Weights of a small contrastive image-text model.
Model: encoder norm rmsnorm, encoder activation swiglu, encoder patch size [4, 4].
Data: 101725 training examples, 8.2 epochs.
Rows from block 3 of the image encoder of a small contrastive image-text model, named by matrix and row number. Rows with one number within an expert belong to one neuron, the router's apart. Each number is 50 + 15 x the weight over its row's rms, rounded and kept within 0 to 99. All counts start at 0. After the name is the row's rms in percent of the matrix's.
Before each expert's rows are labels from the 100 images, of 14976, where the router gives the expert most weight on average: "responds to" is what is common among them. Only what is clearly more common there than usual is listed. The data: photos with spoken descriptions (Open Images, Localized Narratives). In brackets: how many of the 100, against the usual share in percent.
# router: slot weights (encoder.blocks.3.mlp.router.weight, 4x128, trained with AdamW), inputs 0-127
# gate: expert gate (encoder.blocks.3.mlp.gate, 4x64x128), inputs 0-127
# up: expert up (encoder.blocks.3.mlp.up, 4x64x128), inputs 0-127
# down: expert down (encoder.blocks.3.mlp.down, 4x128x64, transposed), outputs 0-127

# expert 2
responds to: text has "sky" (58 vs 24.8); text has "water" (41 vs 8.1)
router.2 104:65 37 34 56 40 38 28 70 53 54 48 51 37 61 45 43 45 61 59 47 48 75 56 29 26 33 32 66 20 38 54 68 39 63 61 50 44 40 77 36 52 23 69 30 78 61 41 35 35 64 31 62 31 62 56 43 65 22 52 55 66 31 29 60 53 45 59 52 52 28 47 52 53 66 44 49 57 99 45 75 44 54 44 52 28 52 48 50 48 42 13 68 45 56 53 37 11 81 50 58 43 30 37 60 53 32 38 75 57 38 43 63 49 52 52 63 57 87 32 67 46 53 57 51 70 36 36 38
gate.5 102:43 52 56 72 44 75 63 61 69 49 70 56 42 39 59 42 59 66 25 45 42 51 55 33 64 56 47 49 39 66 49 40 48 41 20 45 35 44 40 57 25 58 56 38 44 70 58 58 78 59 30 41 55 48 49 46 66 52 31 45 99 48 49 66 48 53 36 68 38 71 62 47 72 65 51 41 54 63 66 23 03 59 42 51 65 50 33 41 22 57 51 77 58 70 48 37 49 59 53 72 38 40 25 48 27 33 22 64 56 56 40 46 36 48 28 60 42 53 36 47 57 24 14 51 54 68 55 22
up.5 098:20 54 56 49 50 51 48 73 64 35 25 65 59 42 64 78 39 34 43 72 42 40 64 48 88 50 39 51 44 59 73 59 49 44 39 32 48 31 58 40 32 69 66 54 33 61 64 53 95 95 51 24 74 75 63 70 45 60 46 32 79 36 57 81 43 64 62 66 57 68 49 37 39 63 31 54 57 88 41 40 41 50 60 63 56 37 46 59 36 27 66 51 45 61 58 57 47 43 48 47 38 38 63 41 37 48 62 32 47 72 53 64 70 60 44 69 36 40 67 35 30 38 49 49 45 50 51 40
down.5 098:76 59 60 24 68 67 57 57 57 42 53 72 46 61 54 50 23 35 20 44 69 63 59 57 28 80 55 47 77 54 41 55 65 66 59 56 53 42 35 40 62 48 34 33 71 34 48 48 16 38 60 39 49 63 11 44 66 51 28 43 31 45 63 44 60 69 43 50 40 39 56 48 44 72 52 41 73 17 68 31 59 69 32 17 59 40 46 34 34 57 68 40 45 69 39 38 59 81 56 74 39 40 36 23 42 64 47 29 46 53 68 40 69 23 43 47 52 51 52 48 65 43 47 44 23 33 43 45
gate.6 087:32 56 24 62 44 65 55 45 70 72 54 71 53 62 66 65 56 40 45 46 50 26 42 75 36 55 38 64 53 30 59 80 29 55 63 41 79 47 55 42 38 58 53 70 33 42 29 57 45 48 58 31 37 45 49 75 74 44 67 66 54 48 39 56 33 48 68 55 33 28 51 55 55 61 25 48 51 62 48 60 47 59 15 63 52 66 21 65 51 62 50 64 62 34 60 48 50 38 35 37 38 41 56 49 25 42 52 27 72 51 99 51 61 43 79 45 56 49 46 47 42 59 41 21 41 85 30 39
up.6 091:36 30 71 30 80 38 38 49 31 40 24 23 68 56 17 47 46 37 59 35 38 50 75 40 56 38 65 48 61 48 56 50 50 61 48 40 30 62 62 32 70 52 45 48 57 61 60 31 53 56 20 54 50 54 32 30 46 35 48 41 53 32 71 30 66 73 20 22 49 59 31 62 60 45 50 70 79 29 27 44 85 46 59 54 40 46 79 37 69 45 21 33 57 53 54 62 54 71 51 41 77 43 67 44 56 49 40 65 43 58 15 51 67 61 52 41 66 60 42 46 59 54 69 63 54 48 73 63
down.6 095:23 77 41 28 11 24 81 46 54 46 43 66 77 45 48 52 40 44 38 54 51 30 66 56 61 56 46 39 38 35 30 44 33 60 38 69 88 38 56 37 46 53 47 58 43 34 37 22 45 61 18 54 70 12 57 41 34 72 36 39 63 51 44 55 55 64 46 58 29 89 33 56 46 55 55 56 45 61 41 53 48 54 41 65 45 78 44 52 06 52 62 54 43 45 75 61 66 35 58 61 24 54 42 70 72 52 36 42 48 47 54 42 34 66 51 52 79 48 41 57 37 58 48 58 72 46 53 43
gate.7 104:45 60 62 59 37 46 60 26 42 57 61 70 29 14 16 32 42 61 35 46 52 37 47 59 21 52 68 53 39 22 66 63 39 70 64 56 45 58 39 71 25 34 75 55 67 33 51 27 67 53 68 55 58 58 58 48 36 36 75 51 66 37 70 37 50 72 54 30 36 42 55 38 52 32 58 21 26 45 70 67 68 44 64 33 64 36 45 57 40 54 61 56 57 39 35 66 62 47 50 74 53 35 33 40 31 71 66 67 54 89 35 54 55 54 51 50 37 18 55 58 32 36 51 25 55 34 71 53
up.7 097:63 42 37 62 48 66 23 43 54 48 64 42 73 56 74 51 46 41 60 25 65 58 35 27 84 36 48 40 29 65 34 37 63 22 46 44 37 32 44 16 65 62 31 47 32 40 22 63 53 46 37 43 57 41 66 33 69 48 41 67 62 66 37 59 46 46 82 61 31 52 27 49 43 57 43 78 49 50 36 56 36 40 35 60 35 64 42 47 61 53 34 67 67 30 63 64 16 39 55 33 49 56 67 66 66 39 52 55 54 12 55 47 66 49 68 37 54 81 42 32 70 63 42 67 25 64 41 45
down.7 102:29 41 34 65 63 25 46 56 31 39 68 45 31 55 66 61 48 48 35 68 32 44 56 74 45 45 52 54 71 56 58 57 80 73 56 29 78 64 29 24 56 52 62 54 45 40 34 59 32 71 71 53 58 28 49 62 46 54 51 55 61 47 44 46 49 58 51 65 41 60 68 29 68 37 52 56 01 18 28 35 48 76 45 34 79 61 59 43 34 43 28 74 73 29 33 65 58 51 47 64 40 52 48 63 56 45 46 74 62 44 69 44 69 39 55 54 42 46 52 63 69 31 50 46 23 26 65 76
gate.8 095:40 55 59 40 68 43 62 63 54 44 32 46 49 30 49 32 46 57 57 62 62 67 51 39 56 27 42 31 65 78 37 61 40 34 43 34 65 47 69 56 44 53 52 34 30 60 59 43 52 69 44 73 43 42 64 93 61 29 15 71 58 51 14 46 31 48 47 15 73 45 56 25 68 43 36 43 53 53 56 51 58 57 37 45 55 32 41 58 44 67 73 23 44 62 32 66 26 57 36 48 35 41 39 44 41 51 65 53 32 44 28 63 62 90 53 68 21 41 51 54 50 33 71 30 26 33 33 38
up.8 096:43 48 80 31 67 62 34 48 56 45 24 37 60 38 59 65 33 29 56 50 61 65 57 24 41 33 52 41 64 45 45 74 47 60 31 28 66 58 76 39 36 43 56 48 59 46 48 51 57 58 34 62 53 35 60 70 58 32 36 55 37 51 28 34 19 53 46 14 64 60 54 19 62 53 44 48 56 39 46 50 65 56 42 31 47 22 42 65 37 50 85 46 52 60 37 68 26 62 29 47 35 44 47 28 52 37 99 53 42 57 41 79 58 72 41 67 25 30 39 69 51 39 51 45 55 29 31 71
down.8 097:83 59 57 19 83 47 48 30 36 36 59 30 24 58 46 45 78 39 38 38 45 66 59 89 45 68 62 52 24 34 16 42 66 14 48 47 54 18 44 48 65 60 55 54 60 72 53 67 40 38 29 52 32 51 43 29 48 36 70 41 60 59 40 55 73 37 52 39 40 50 55 62 54 61 59 56 48 36 58 82 41 50 61 34 35 54 63 39 64 26 70 31 29 41 36 44 69 35 78 60 33 47 35 42 43 28 47 58 46 53 43 51 48 31 57 26 40 54 59 71 37 58 53 59 51 46 73 65
gate.9 104:44 89 73 45 37 67 35 66 61 40 70 45 25 48 63 50 50 39 42 53 30 43 52 78 33 30 46 19 72 50 52 51 53 38 53 45 35 56 34 58 54 44 36 58 69 69 42 52 41 38 29 73 63 64 47 74 16 49 42 38 40 63 22 29 40 63 50 62 65 54 40 85 55 60 53 61 58 48 40 44 51 76 72 49 74 72 69 38 39 47 39 39 51 38 45 52 64 54 88 59 56 60 43 63 42 30 22 85 83 41 43 44 56 61 40 50 50 51 39 55 50 51 34 38 42 65 21 66
up.9 101:45 73 76 36 33 50 39 67 52 51 49 61 35 44 65 60 40 41 43 46 22 43 51 79 33 56 56 23 65 66 67 40 56 40 58 56 37 45 30 54 60 39 27 41 76 63 42 56 42 48 33 72 70 62 65 77 16 49 54 42 41 52 44 56 51 77 55 70 44 59 35 91 55 56 63 58 59 51 46 41 44 69 62 40 52 68 63 17 29 58 43 55 61 40 43 31 59 61 80 48 53 42 39 62 34 39 24 96 62 26 42 45 41 62 57 56 65 61 38 47 39 27 36 43 32 78 27 57
down.9 099:19 50 90 54 51 49 45 64 39 68 59 62 84 58 32 31 62 51 52 30 57 38 73 51 43 69 30 51 73 75 67 24 17 50 48 41 69 47 43 85 36 42 39 42 52 54 31 80 47 29 52 48 72 59 54 67 34 41 68 36 45 62 45 80 24 47 43 56 22 40 26 62 44 38 38 44 34 66 47 60 52 37 62 52 47 36 36 40 57 57 26 69 68 55 23 61 39 74 43 59 45 53 56 45 40 43 63 62 32 67 73 48 37 65 56 45 31 50 56 50 44 67 40 75 54 49 71 50

# expert 0
responds to: text has "trees" (58 vs 27.2); text has "plants" (37 vs 10.2); text has "grass" (31 vs 10)
router.0 092:44 53 52 68 40 47 75 44 35 52 59 55 38 36 64 36 44 69 42 33 47 29 72 74 27 35 79 45 39 27 31 38 40 16 50 38 67 44 38 56 58 51 44 20 42 38 45 30 44 43 31 62 61 41 47 75 40 63 73 21 52 57 68 41 42 68 44 53 22 52 58 36 47 37 40 32 45 71 49 52 47 67 41 56 64 65 42 62 56 65 40 35 74 36 39 39 59 87 57 47 67 47 50 60 30 60 48 55 88 78 67 56 53 61 27 39 67 55 78 65 26 48 83 44 60 51 36 64
gate.5 111:53 46 45 28 68 52 48 31 63 40 69 68 48 42 22 58 30 45 48 37 63 61 32 57 81 36 70 65 63 43 58 40 66 25 64 58 33 60 54 49 36 81 81 25 39 73 34 46 49 28 50 56 45 57 63 67 38 42 51 54 27 32 09 48 33 72 70 83 21 52 61 32 54 35 44 38 35 18 31 52 42 49 50 40 29 22 74 42 42 54 63 68 58 53 54 38 40 63 73 66 49 63 64 51 57 56 31 59 60 74 67 64 50 42 40 42 39 38 55 43 52 75 39 56 38 47 51 34
up.5 106:23 32 42 38 28 53 49 49 43 56 67 48 70 44 58 62 59 69 44 52 65 56 68 41 27 50 79 62 65 51 61 52 35 39 66 66 37 25 28 70 30 60 51 51 30 51 66 57 46 45 28 55 43 56 50 53 48 49 53 35 55 80 29 45 47 36 30 42 38 62 89 55 56 49 58 18 30 31 53 37 55 45 46 16 44 57 32 64 46 56 77 66 54 33 83 45 55 33 53 59 25 62 50 46 62 55 36 69 53 53 51 49 27 18 24 36 39 49 68 09 43 64 55 44 32 52 19 46
down.5 102:51 38 55 53 02 76 42 41 62 39 45 77 71 57 51 55 31 35 43 31 45 78 40 39 70 09 53 37 57 60 45 57 56 64 53 45 48 73 76 40 57 20 69 48 35 41 43 57 73 46 61 41 47 57 60 56 26 48 25 51 82 53 32 62 41 38 55 30 29 53 46 44 59 31 36 38 46 50 40 41 43 47 66 40 42 40 63 57 62 39 40 49 63 43 32 47 32 53 26 78 58 42 21 53 70 48 81 45 55 68 28 64 63 27 64 73 64 38 49 46 58 76 63 28 48 61 64 62
gate.6 100:44 55 49 43 53 60 52 36 51 48 45 68 47 71 41 58 48 29 41 46 83 56 45 67 38 64 62 68 34 77 40 65 59 32 56 59 60 85 37 72 19 55 94 43 63 38 63 40 69 72 57 68 14 63 17 37 72 46 92 52 44 38 54 74 24 54 55 56 50 62 64 35 53 33 47 43 48 53 25 29 49 52 44 67 27 41 58 68 71 30 28 43 30 60 56 45 43 64 57 27 57 41 64 62 58 58 53 43 64 43 50 33 64 35 53 42 67 42 43 45 52 59 48 38 33 45 51 20
up.6 105:44 40 48 40 25 66 53 51 55 66 33 31 35 60 25 63 65 57 60 29 62 43 58 45 44 86 53 69 58 60 66 83 58 37 36 58 23 60 65 47 41 34 50 37 50 44 55 39 50 60 42 63 43 53 00 54 48 36 67 55 50 61 18 29 50 70 47 47 54 59 43 69 51 49 37 43 58 73 50 50 72 43 37 54 41 83 38 77 67 50 48 65 40 64 42 69 66 22 62 77 62 46 83 47 47 43 38 37 56 43 42 19 42 58 63 32 58 39 60 45 44 67 23 25 67 64 48 32
down.6 104:38 71 42 24 59 79 52 69 67 65 65 66 75 55 51 72 26 76 41 30 45 56 42 45 47 43 46 33 80 70 70 56 26 54 53 53 32 35 35 22 69 41 61 54 45 38 40 53 48 47 42 45 46 35 61 66 44 49 42 70 47 47 61 59 48 57 41 55 51 48 42 49 47 37 47 52 55 23 36 45 64 48 66 52 43 27 33 66 25 64 73 68 32 68 55 82 68 63 82 81 32 54 24 19 52 35 61 35 64 51 38 52 46 30 48 50 43 50 55 46 43 08 51 48 38 25 72 70
gate.7 101:38 44 59 53 69 34 49 54 49 78 46 37 76 65 73 51 31 50 41 56 52 49 40 48 30 28 47 96 73 39 64 61 37 62 49 28 58 40 72 56 62 47 46 32 68 58 56 20 46 32 59 54 74 23 61 50 55 69 46 56 41 57 45 42 30 49 73 25 45 34 42 89 62 35 21 44 53 55 56 29 47 69 32 48 42 63 49 47 60 59 45 47 64 47 58 26 71 52 53 59 52 41 80 48 70 54 66 51 54 16 62 54 61 50 46 70 62 58 56 27 45 78 83 24 63 40 46 31
up.7 099:87 53 50 68 60 59 54 63 48 45 09 67 52 55 34 46 66 44 61 45 45 68 76 63 72 32 49 24 66 68 38 61 40 48 57 51 53 24 57 59 51 25 36 50 60 53 78 54 59 91 53 34 59 58 40 62 22 36 50 36 69 35 52 48 78 61 33 34 30 57 58 52 26 15 39 50 71 42 66 57 41 59 38 40 59 29 52 28 49 50 48 40 71 53 30 56 63 56 36 68 64 49 39 50 52 48 53 21 51 48 53 60 38 48 48 83 50 70 46 42 44 69 58 50 16 21 48 59
down.7 100:37 85 59 45 55 34 63 69 43 52 54 45 58 52 47 67 49 62 76 61 48 61 70 51 52 15 53 47 46 39 42 55 38 41 32 35 41 55 71 62 78 46 44 19 11 35 67 56 57 44 70 58 44 83 51 57 58 49 62 73 46 43 54 60 74 57 40 52 37 74 34 36 48 43 27 41 43 30 36 45 49 46 44 63 53 52 51 63 52 47 54 46 45 49 57 36 71 28 27 37 89 40 36 72 34 62 51 34 67 52 74 54 80 58 53 46 56 48 48 78 52 13 61 37 83 30 71 61
gate.8 098:60 27 55 60 63 44 33 56 53 33 45 48 34 50 80 40 32 68 76 40 52 46 47 75 38 64 67 65 26 20 30 62 47 19 73 42 77 48 64 68 71 59 84 62 66 42 64 67 37 44 67 53 48 66 60 49 72 31 60 59 71 57 55 47 10 59 48 38 19 51 31 49 40 58 72 24 42 61 44 61 36 68 43 36 37 59 41 42 16 51 57 50 61 66 48 34 40 47 39 47 36 39 40 57 69 53 31 60 28 36 75 67 63 48 45 50 44 49 45 37 52 62 28 34 50 57 77 58
up.8 099:67 51 59 61 64 55 26 41 49 28 81 51 01 48 58 46 38 43 70 55 32 58 31 82 43 57 31 48 59 67 45 56 62 51 66 48 62 65 32 63 65 31 72 58 54 39 54 55 30 74 34 56 27 62 67 50 75 35 67 34 52 51 36 61 61 32 65 68 17 35 54 58 57 51 42 33 66 41 18 50 55 66 33 53 36 66 48 53 40 92 54 35 52 52 40 54 39 49 47 38 56 36 39 75 56 27 59 43 52 35 64 79 50 47 49 58 72 62 60 26 58 35 33 61 24 53 70 46
down.8 096:53 21 45 33 47 58 66 59 37 39 50 58 48 40 47 60 23 73 62 39 55 66 63 60 35 63 69 45 31 36 39 51 13 25 48 55 42 70 32 76 36 77 49 46 44 63 67 32 43 32 23 45 51 46 38 82 62 41 55 52 59 54 53 40 52 51 66 24 44 81 40 63 51 43 26 70 75 45 63 57 50 15 57 52 32 26 29 52 60 63 50 70 49 50 65 46 48 47 36 77 50 49 55 41 29 39 28 53 67 37 72 75 28 64 63 60 48 44 55 38 31 34 70 54 51 64 52 87
gate.9 103:36 50 50 61 32 62 40 40 64 46 56 31 54 16 46 80 18 52 77 55 61 59 65 40 58 60 48 62 67 40 45 56 65 47 69 37 48 42 57 54 42 28 42 34 39 38 62 33 37 55 23 71 37 36 49 32 40 84 63 31 62 55 38 38 60 76 64 60 20 34 63 53 58 63 33 24 49 43 49 68 48 39 51 47 40 53 63 79 66 63 36 51 65 37 50 55 59 40 32 33 88 32 44 62 31 64 56 39 85 80 44 47 47 37 47 39 57 34 68 56 84 59 31 39 35 30 48 45
up.9 114:63 69 54 63 70 32 60 30 80 57 61 66 20 99 36 50 31 49 32 47 24 66 36 76 63 25 62 41 71 55 46 32 45 64 38 45 44 23 33 26 62 58 55 34 69 55 39 55 72 30 42 41 35 49 63 54 41 65 58 51 61 30 50 41 49 51 41 63 52 73 44 72 74 28 52 58 64 59 51 37 49 52 44 61 58 38 41 59 40 42 26 47 39 75 64 63 25 26 76 59 70 42 61 60 75 26 60 69 64 57 64 59 48 50 31 56 45 40 42 59 26 44 43 57 27 56 58 66
down.9 102:62 38 51 71 74 43 52 63 54 69 51 73 38 52 67 72 70 37 56 32 08 64 45 58 39 33 54 20 53 55 48 58 25 67 30 37 47 55 50 39 37 60 49 44 32 40 44 43 42 45 45 43 23 42 71 50 79 46 51 46 46 60 47 63 74 34 58 45 50 39 59 41 41 28 38 64 42 51 53 02 50 50 59 62 16 50 24 18 39 66 68 60 49 71 40 66 26 67 70 69 32 29 52 49 52 55 64 85 52 47 47 49 63 33 52 56 27 57 72 60 40 69 57 64 38 54 65 58

# expert 1
responds to: text has "playing" (36 vs 3.2); text has "dark" (31 vs 2.2); text has "man" (31 vs 12.2); text has "guitar" (30 vs 2.4)
router.1 105:33 27 40 39 59 59 39 58 40 30 37 59 57 34 26 53 28 44 58 45 39 22 68 29 45 46 37 64 49 36 43 34 35 55 49 31 52 38 99 38 31 50 50 76 49 56 53 31 46 52 58 61 42 78 54 72 35 65 40 44 75 40 34 47 47 55 39 53 47 80 48 53 39 68 46 39 78 38 63 90 68 57 49 50 37 61 48 59 60 68 63 38 54 59 55 32 42 62 35 47 73 49 28 71 41 37 62 28 40 72 45 46 48 64 57 48 33 46 80 82 32 45 67 52 52 08 51 55
gate.5 114:50 31 39 20 46 58 37 47 46 33 63 99 28 49 54 35 43 58 63 42 71 43 75 31 54 48 67 63 29 57 53 47 41 30 68 44 41 74 38 33 59 42 42 51 46 28 80 70 25 65 69 41 62 20 61 48 34 42 64 54 53 83 43 39 56 63 33 63 53 52 53 26 41 54 49 58 46 66 74 46 59 61 68 11 58 73 47 45 38 44 56 45 51 26 42 44 45 52 39 36 51 67 58 44 11 53 72 50 59 50 76 41 37 42 47 60 70 23 35 49 48 50 64 41 71 63 41 57
up.5 116:43 39 74 35 28 63 21 58 56 32 27 38 56 39 43 37 52 24 43 35 35 38 36 66 63 56 53 37 67 30 50 30 52 77 48 44 81 58 71 25 34 26 38 38 50 57 47 56 53 09 26 50 48 53 48 43 52 47 29 42 27 74 57 47 56 54 80 48 49 65 63 42 73 43 55 58 50 47 55 74 78 65 57 42 60 54 43 45 44 57 39 59 67 63 36 67 37 27 43 58 37 21 63 34 47 60 78 35 24 15 43 43 56 46 40 38 44 39 64 78 65 66 54 54 31 28 57 38
down.5 095:52 23 56 41 31 50 58 60 04 43 52 70 18 65 66 56 39 85 33 52 38 49 46 19 17 36 49 29 60 56 54 39 31 58 47 35 44 50 72 35 44 54 54 42 58 42 35 53 48 42 56 93 43 62 44 53 32 50 51 32 62 47 43 60 55 82 59 59 34 22 53 51 60 71 46 61 57 64 32 60 50 31 49 38 39 31 57 37 30 34 46 39 39 25 46 44 25 66 62 53 67 38 53 83 71 47 36 50 26 41 64 60 63 62 31 28 50 56 50 64 63 54 37 36 33 31 68 36
gate.6 100:40 20 38 43 25 49 47 82 47 73 49 71 38 61 66 59 48 25 73 59 44 59 75 64 45 31 38 35 40 86 29 37 85 64 39 19 49 59 35 61 48 70 27 39 51 43 27 50 38 21 66 59 50 45 39 69 51 53 26 74 62 39 50 51 53 59 24 48 33 57 49 49 55 57 34 51 62 45 52 38 37 63 38 64 50 38 53 66 62 40 58 62 61 46 49 63 54 48 61 30 51 57 24 19 56 65 71 45 50 52 36 33 33 65 49 45 46 59 49 47 64 39 44 96 25 81 49 55
up.6 102:27 22 56 11 41 32 52 74 52 69 51 50 44 60 48 51 57 46 78 39 63 50 55 19 37 30 43 42 37 64 43 69 73 75 58 37 50 39 57 40 57 67 34 46 53 41 48 53 26 39 68 39 53 55 64 51 59 52 49 78 29 59 72 23 85 39 45 58 39 78 56 32 52 54 47 36 48 35 75 76 33 77 63 64 53 60 81 46 55 46 41 59 68 64 48 74 38 38 41 50 60 79 30 26 46 33 57 16 28 54 52 53 58 41 50 51 43 48 40 49 64 36 26 56 35 44 46 30
down.6 098:71 55 43 54 37 73 65 35 54 72 63 67 49 65 45 44 62 52 38 62 61 32 42 52 44 67 57 53 36 38 55 36 25 76 64 60 47 19 47 29 38 60 63 46 59 54 32 66 31 56 47 28 14 53 87 53 47 44 62 45 84 57 55 63 70 08 38 45 55 43 37 11 43 67 55 38 53 51 23 69 44 53 57 58 42 54 19 46 50 56 51 40 48 44 69 46 62 57 57 84 40 59 45 79 42 33 60 66 54 45 20 32 51 53 34 48 62 55 28 55 47 38 53 60 57 27 26 29
gate.7 104:73 40 62 53 74 51 80 51 56 60 47 67 59 47 53 50 37 53 33 87 28 87 46 51 51 44 58 68 49 51 40 30 71 55 22 57 38 59 39 35 48 29 52 46 30 47 28 48 15 49 63 39 35 64 64 75 78 71 66 41 64 86 63 51 43 87 50 40 23 37 85 48 54 47 81 39 74 42 49 55 38 62 50 41 74 37 42 38 45 31 35 56 64 33 35 45 52 37 47 53 39 49 71 46 44 70 55 63 62 41 57 69 53 23 61 56 52 57 56 47 25 62 48 33 42 45 48 57
up.7 106:66 59 63 54 53 51 53 51 51 59 68 57 78 39 55 62 25 64 12 79 16 62 48 52 67 50 60 57 56 65 56 41 72 57 12 54 39 46 48 64 54 37 37 76 56 35 57 60 17 33 44 39 31 49 68 58 37 50 73 45 55 82 66 52 51 79 41 51 28 19 50 53 47 41 81 44 70 55 55 39 41 61 57 54 62 37 23 29 44 37 62 71 67 45 29 35 35 54 52 50 45 49 66 48 40 84 63 58 70 41 78 44 47 28 30 63 30 58 45 50 32 59 34 46 61 59 44 43
down.7 098:41 22 48 47 53 42 25 66 36 55 60 60 36 36 62 25 52 50 40 45 46 33 65 49 68 45 35 41 69 50 57 78 31 58 59 49 92 34 49 38 51 43 62 60 56 26 49 41 68 61 48 36 46 59 42 62 30 69 62 40 45 62 55 39 63 58 66 45 48 80 41 50 55 93 70 47 44 54 51 81 36 23 46 38 40 48 39 50 55 40 40 43 24 58 47 48 25 75 66 39 37 75 25 33 64 46 77 35 62 30 66 73 60 39 58 43 32 33 56 67 41 56 66 92 54 71 45 64
gate.8 109:59 51 29 68 73 33 42 49 65 39 63 41 52 38 51 57 63 51 52 52 32 69 57 82 57 12 41 58 40 43 40 55 61 42 47 42 52 55 73 52 75 45 28 68 57 64 48 75 58 45 83 54 35 64 51 29 71 55 79 81 51 49 43 70 53 49 57 78 54 29 63 60 60 57 81 50 37 69 55 58 42 59 64 34 52 69 44 62 51 31 26 47 38 66 56 25 28 73 39 33 60 53 13 54 49 55 50 36 35 45 48 36 69 55 45 63 75 56 35 53 68 68 24 52 45 28 29 22
up.8 106:45 39 41 46 36 53 34 59 61 65 30 53 39 57 42 47 60 40 58 47 47 60 45 30 45 76 42 62 44 54 61 49 45 35 47 19 26 44 49 51 42 46 61 63 69 34 31 30 67 69 40 47 50 39 65 63 62 55 40 26 48 79 28 48 30 56 58 67 85 35 27 62 54 69 35 42 34 65 33 59 59 38 47 24 52 65 24 14 80 31 42 44 57 58 46 62 69 34 53 51 74 27 76 65 44 46 38 40 41 31 28 63 77 40 54 31 40 73 45 17 26 52 61 66 73 50 40 68
down.8 108:72 24 65 41 56 52 50 63 35 60 64 71 53 66 31 25 48 50 42 39 44 55 47 16 74 56 32 49 36 58 42 50 38 47 48 21 42 69 61 54 63 64 45 38 15 23 55 41 62 61 36 64 53 41 51 42 49 63 51 64 39 32 50 59 71 72 31 46 70 32 50 33 64 18 20 10 36 33 32 23 22 90 30 35 57 38 56 33 45 59 36 65 57 52 56 24 63 43 49 67 29 38 40 46 51 40 33 52 53 53 47 26 40 52 38 43 48 42 50 57 50 54 64 42 46 29 77 52
gate.9 103:42 54 62 27 59 52 64 48 50 85 51 38 35 72 14 32 53 52 44 23 47 51 53 44 56 43 48 28 54 60 38 47 50 62 67 65 48 78 58 50 53 29 45 66 64 41 64 55 64 56 66 43 45 65 93 38 57 55 68 44 73 53 64 31 53 44 56 43 55 47 17 58 74 57 42 53 62 37 64 34 49 75 18 51 39 53 87 63 57 49 46 56 54 52 44 76 42 73 48 63 60 76 33 30 34 47 48 30 65 63 25 50 70 63 15 51 69 52 59 45 70 47 49 38 43 55 20 24
up.9 103:33 45 54 54 40 79 43 62 48 27 44 38 61 17 71 52 24 84 51 48 62 48 87 34 36 57 71 60 48 64 41 55 41 53 57 55 39 44 58 51 31 51 63 67 52 77 46 06 31 50 21 73 51 64 32 34 65 64 65 54 21 47 32 32 71 56 64 59 63 63 49 32 39 34 33 55 64 48 36 60 48 44 65 47 40 32 36 43 43 47 61 54 55 44 43 42 53 63 48 48 64 59 82 40 39 41 71 35 35 48 69 49 39 46 86 34 68 27 31 46 35 40 82 68 49 51 47 65
down.9 096:56 84 61 46 71 57 28 67 54 39 46 51 42 39 54 75 40 50 32 51 04 74 65 71 36 45 52 40 45 55 67 61 64 24 64 46 54 47 53 33 48 68 59 82 28 54 73 30 53 44 33 66 39 54 59 42 56 47 43 50 47 28 56 46 48 46 60 45 54 43 45 28 27 39 32 30 33 52 45 36 66 43 50 48 53 32 55 82 35 74 30 40 53 53 48 39 49 60 37 48 38 69 36 71 36 43 47 35 67 16 68 56 21 37 29 78 66 24 58 48 60 58 81 36 36 76 53 52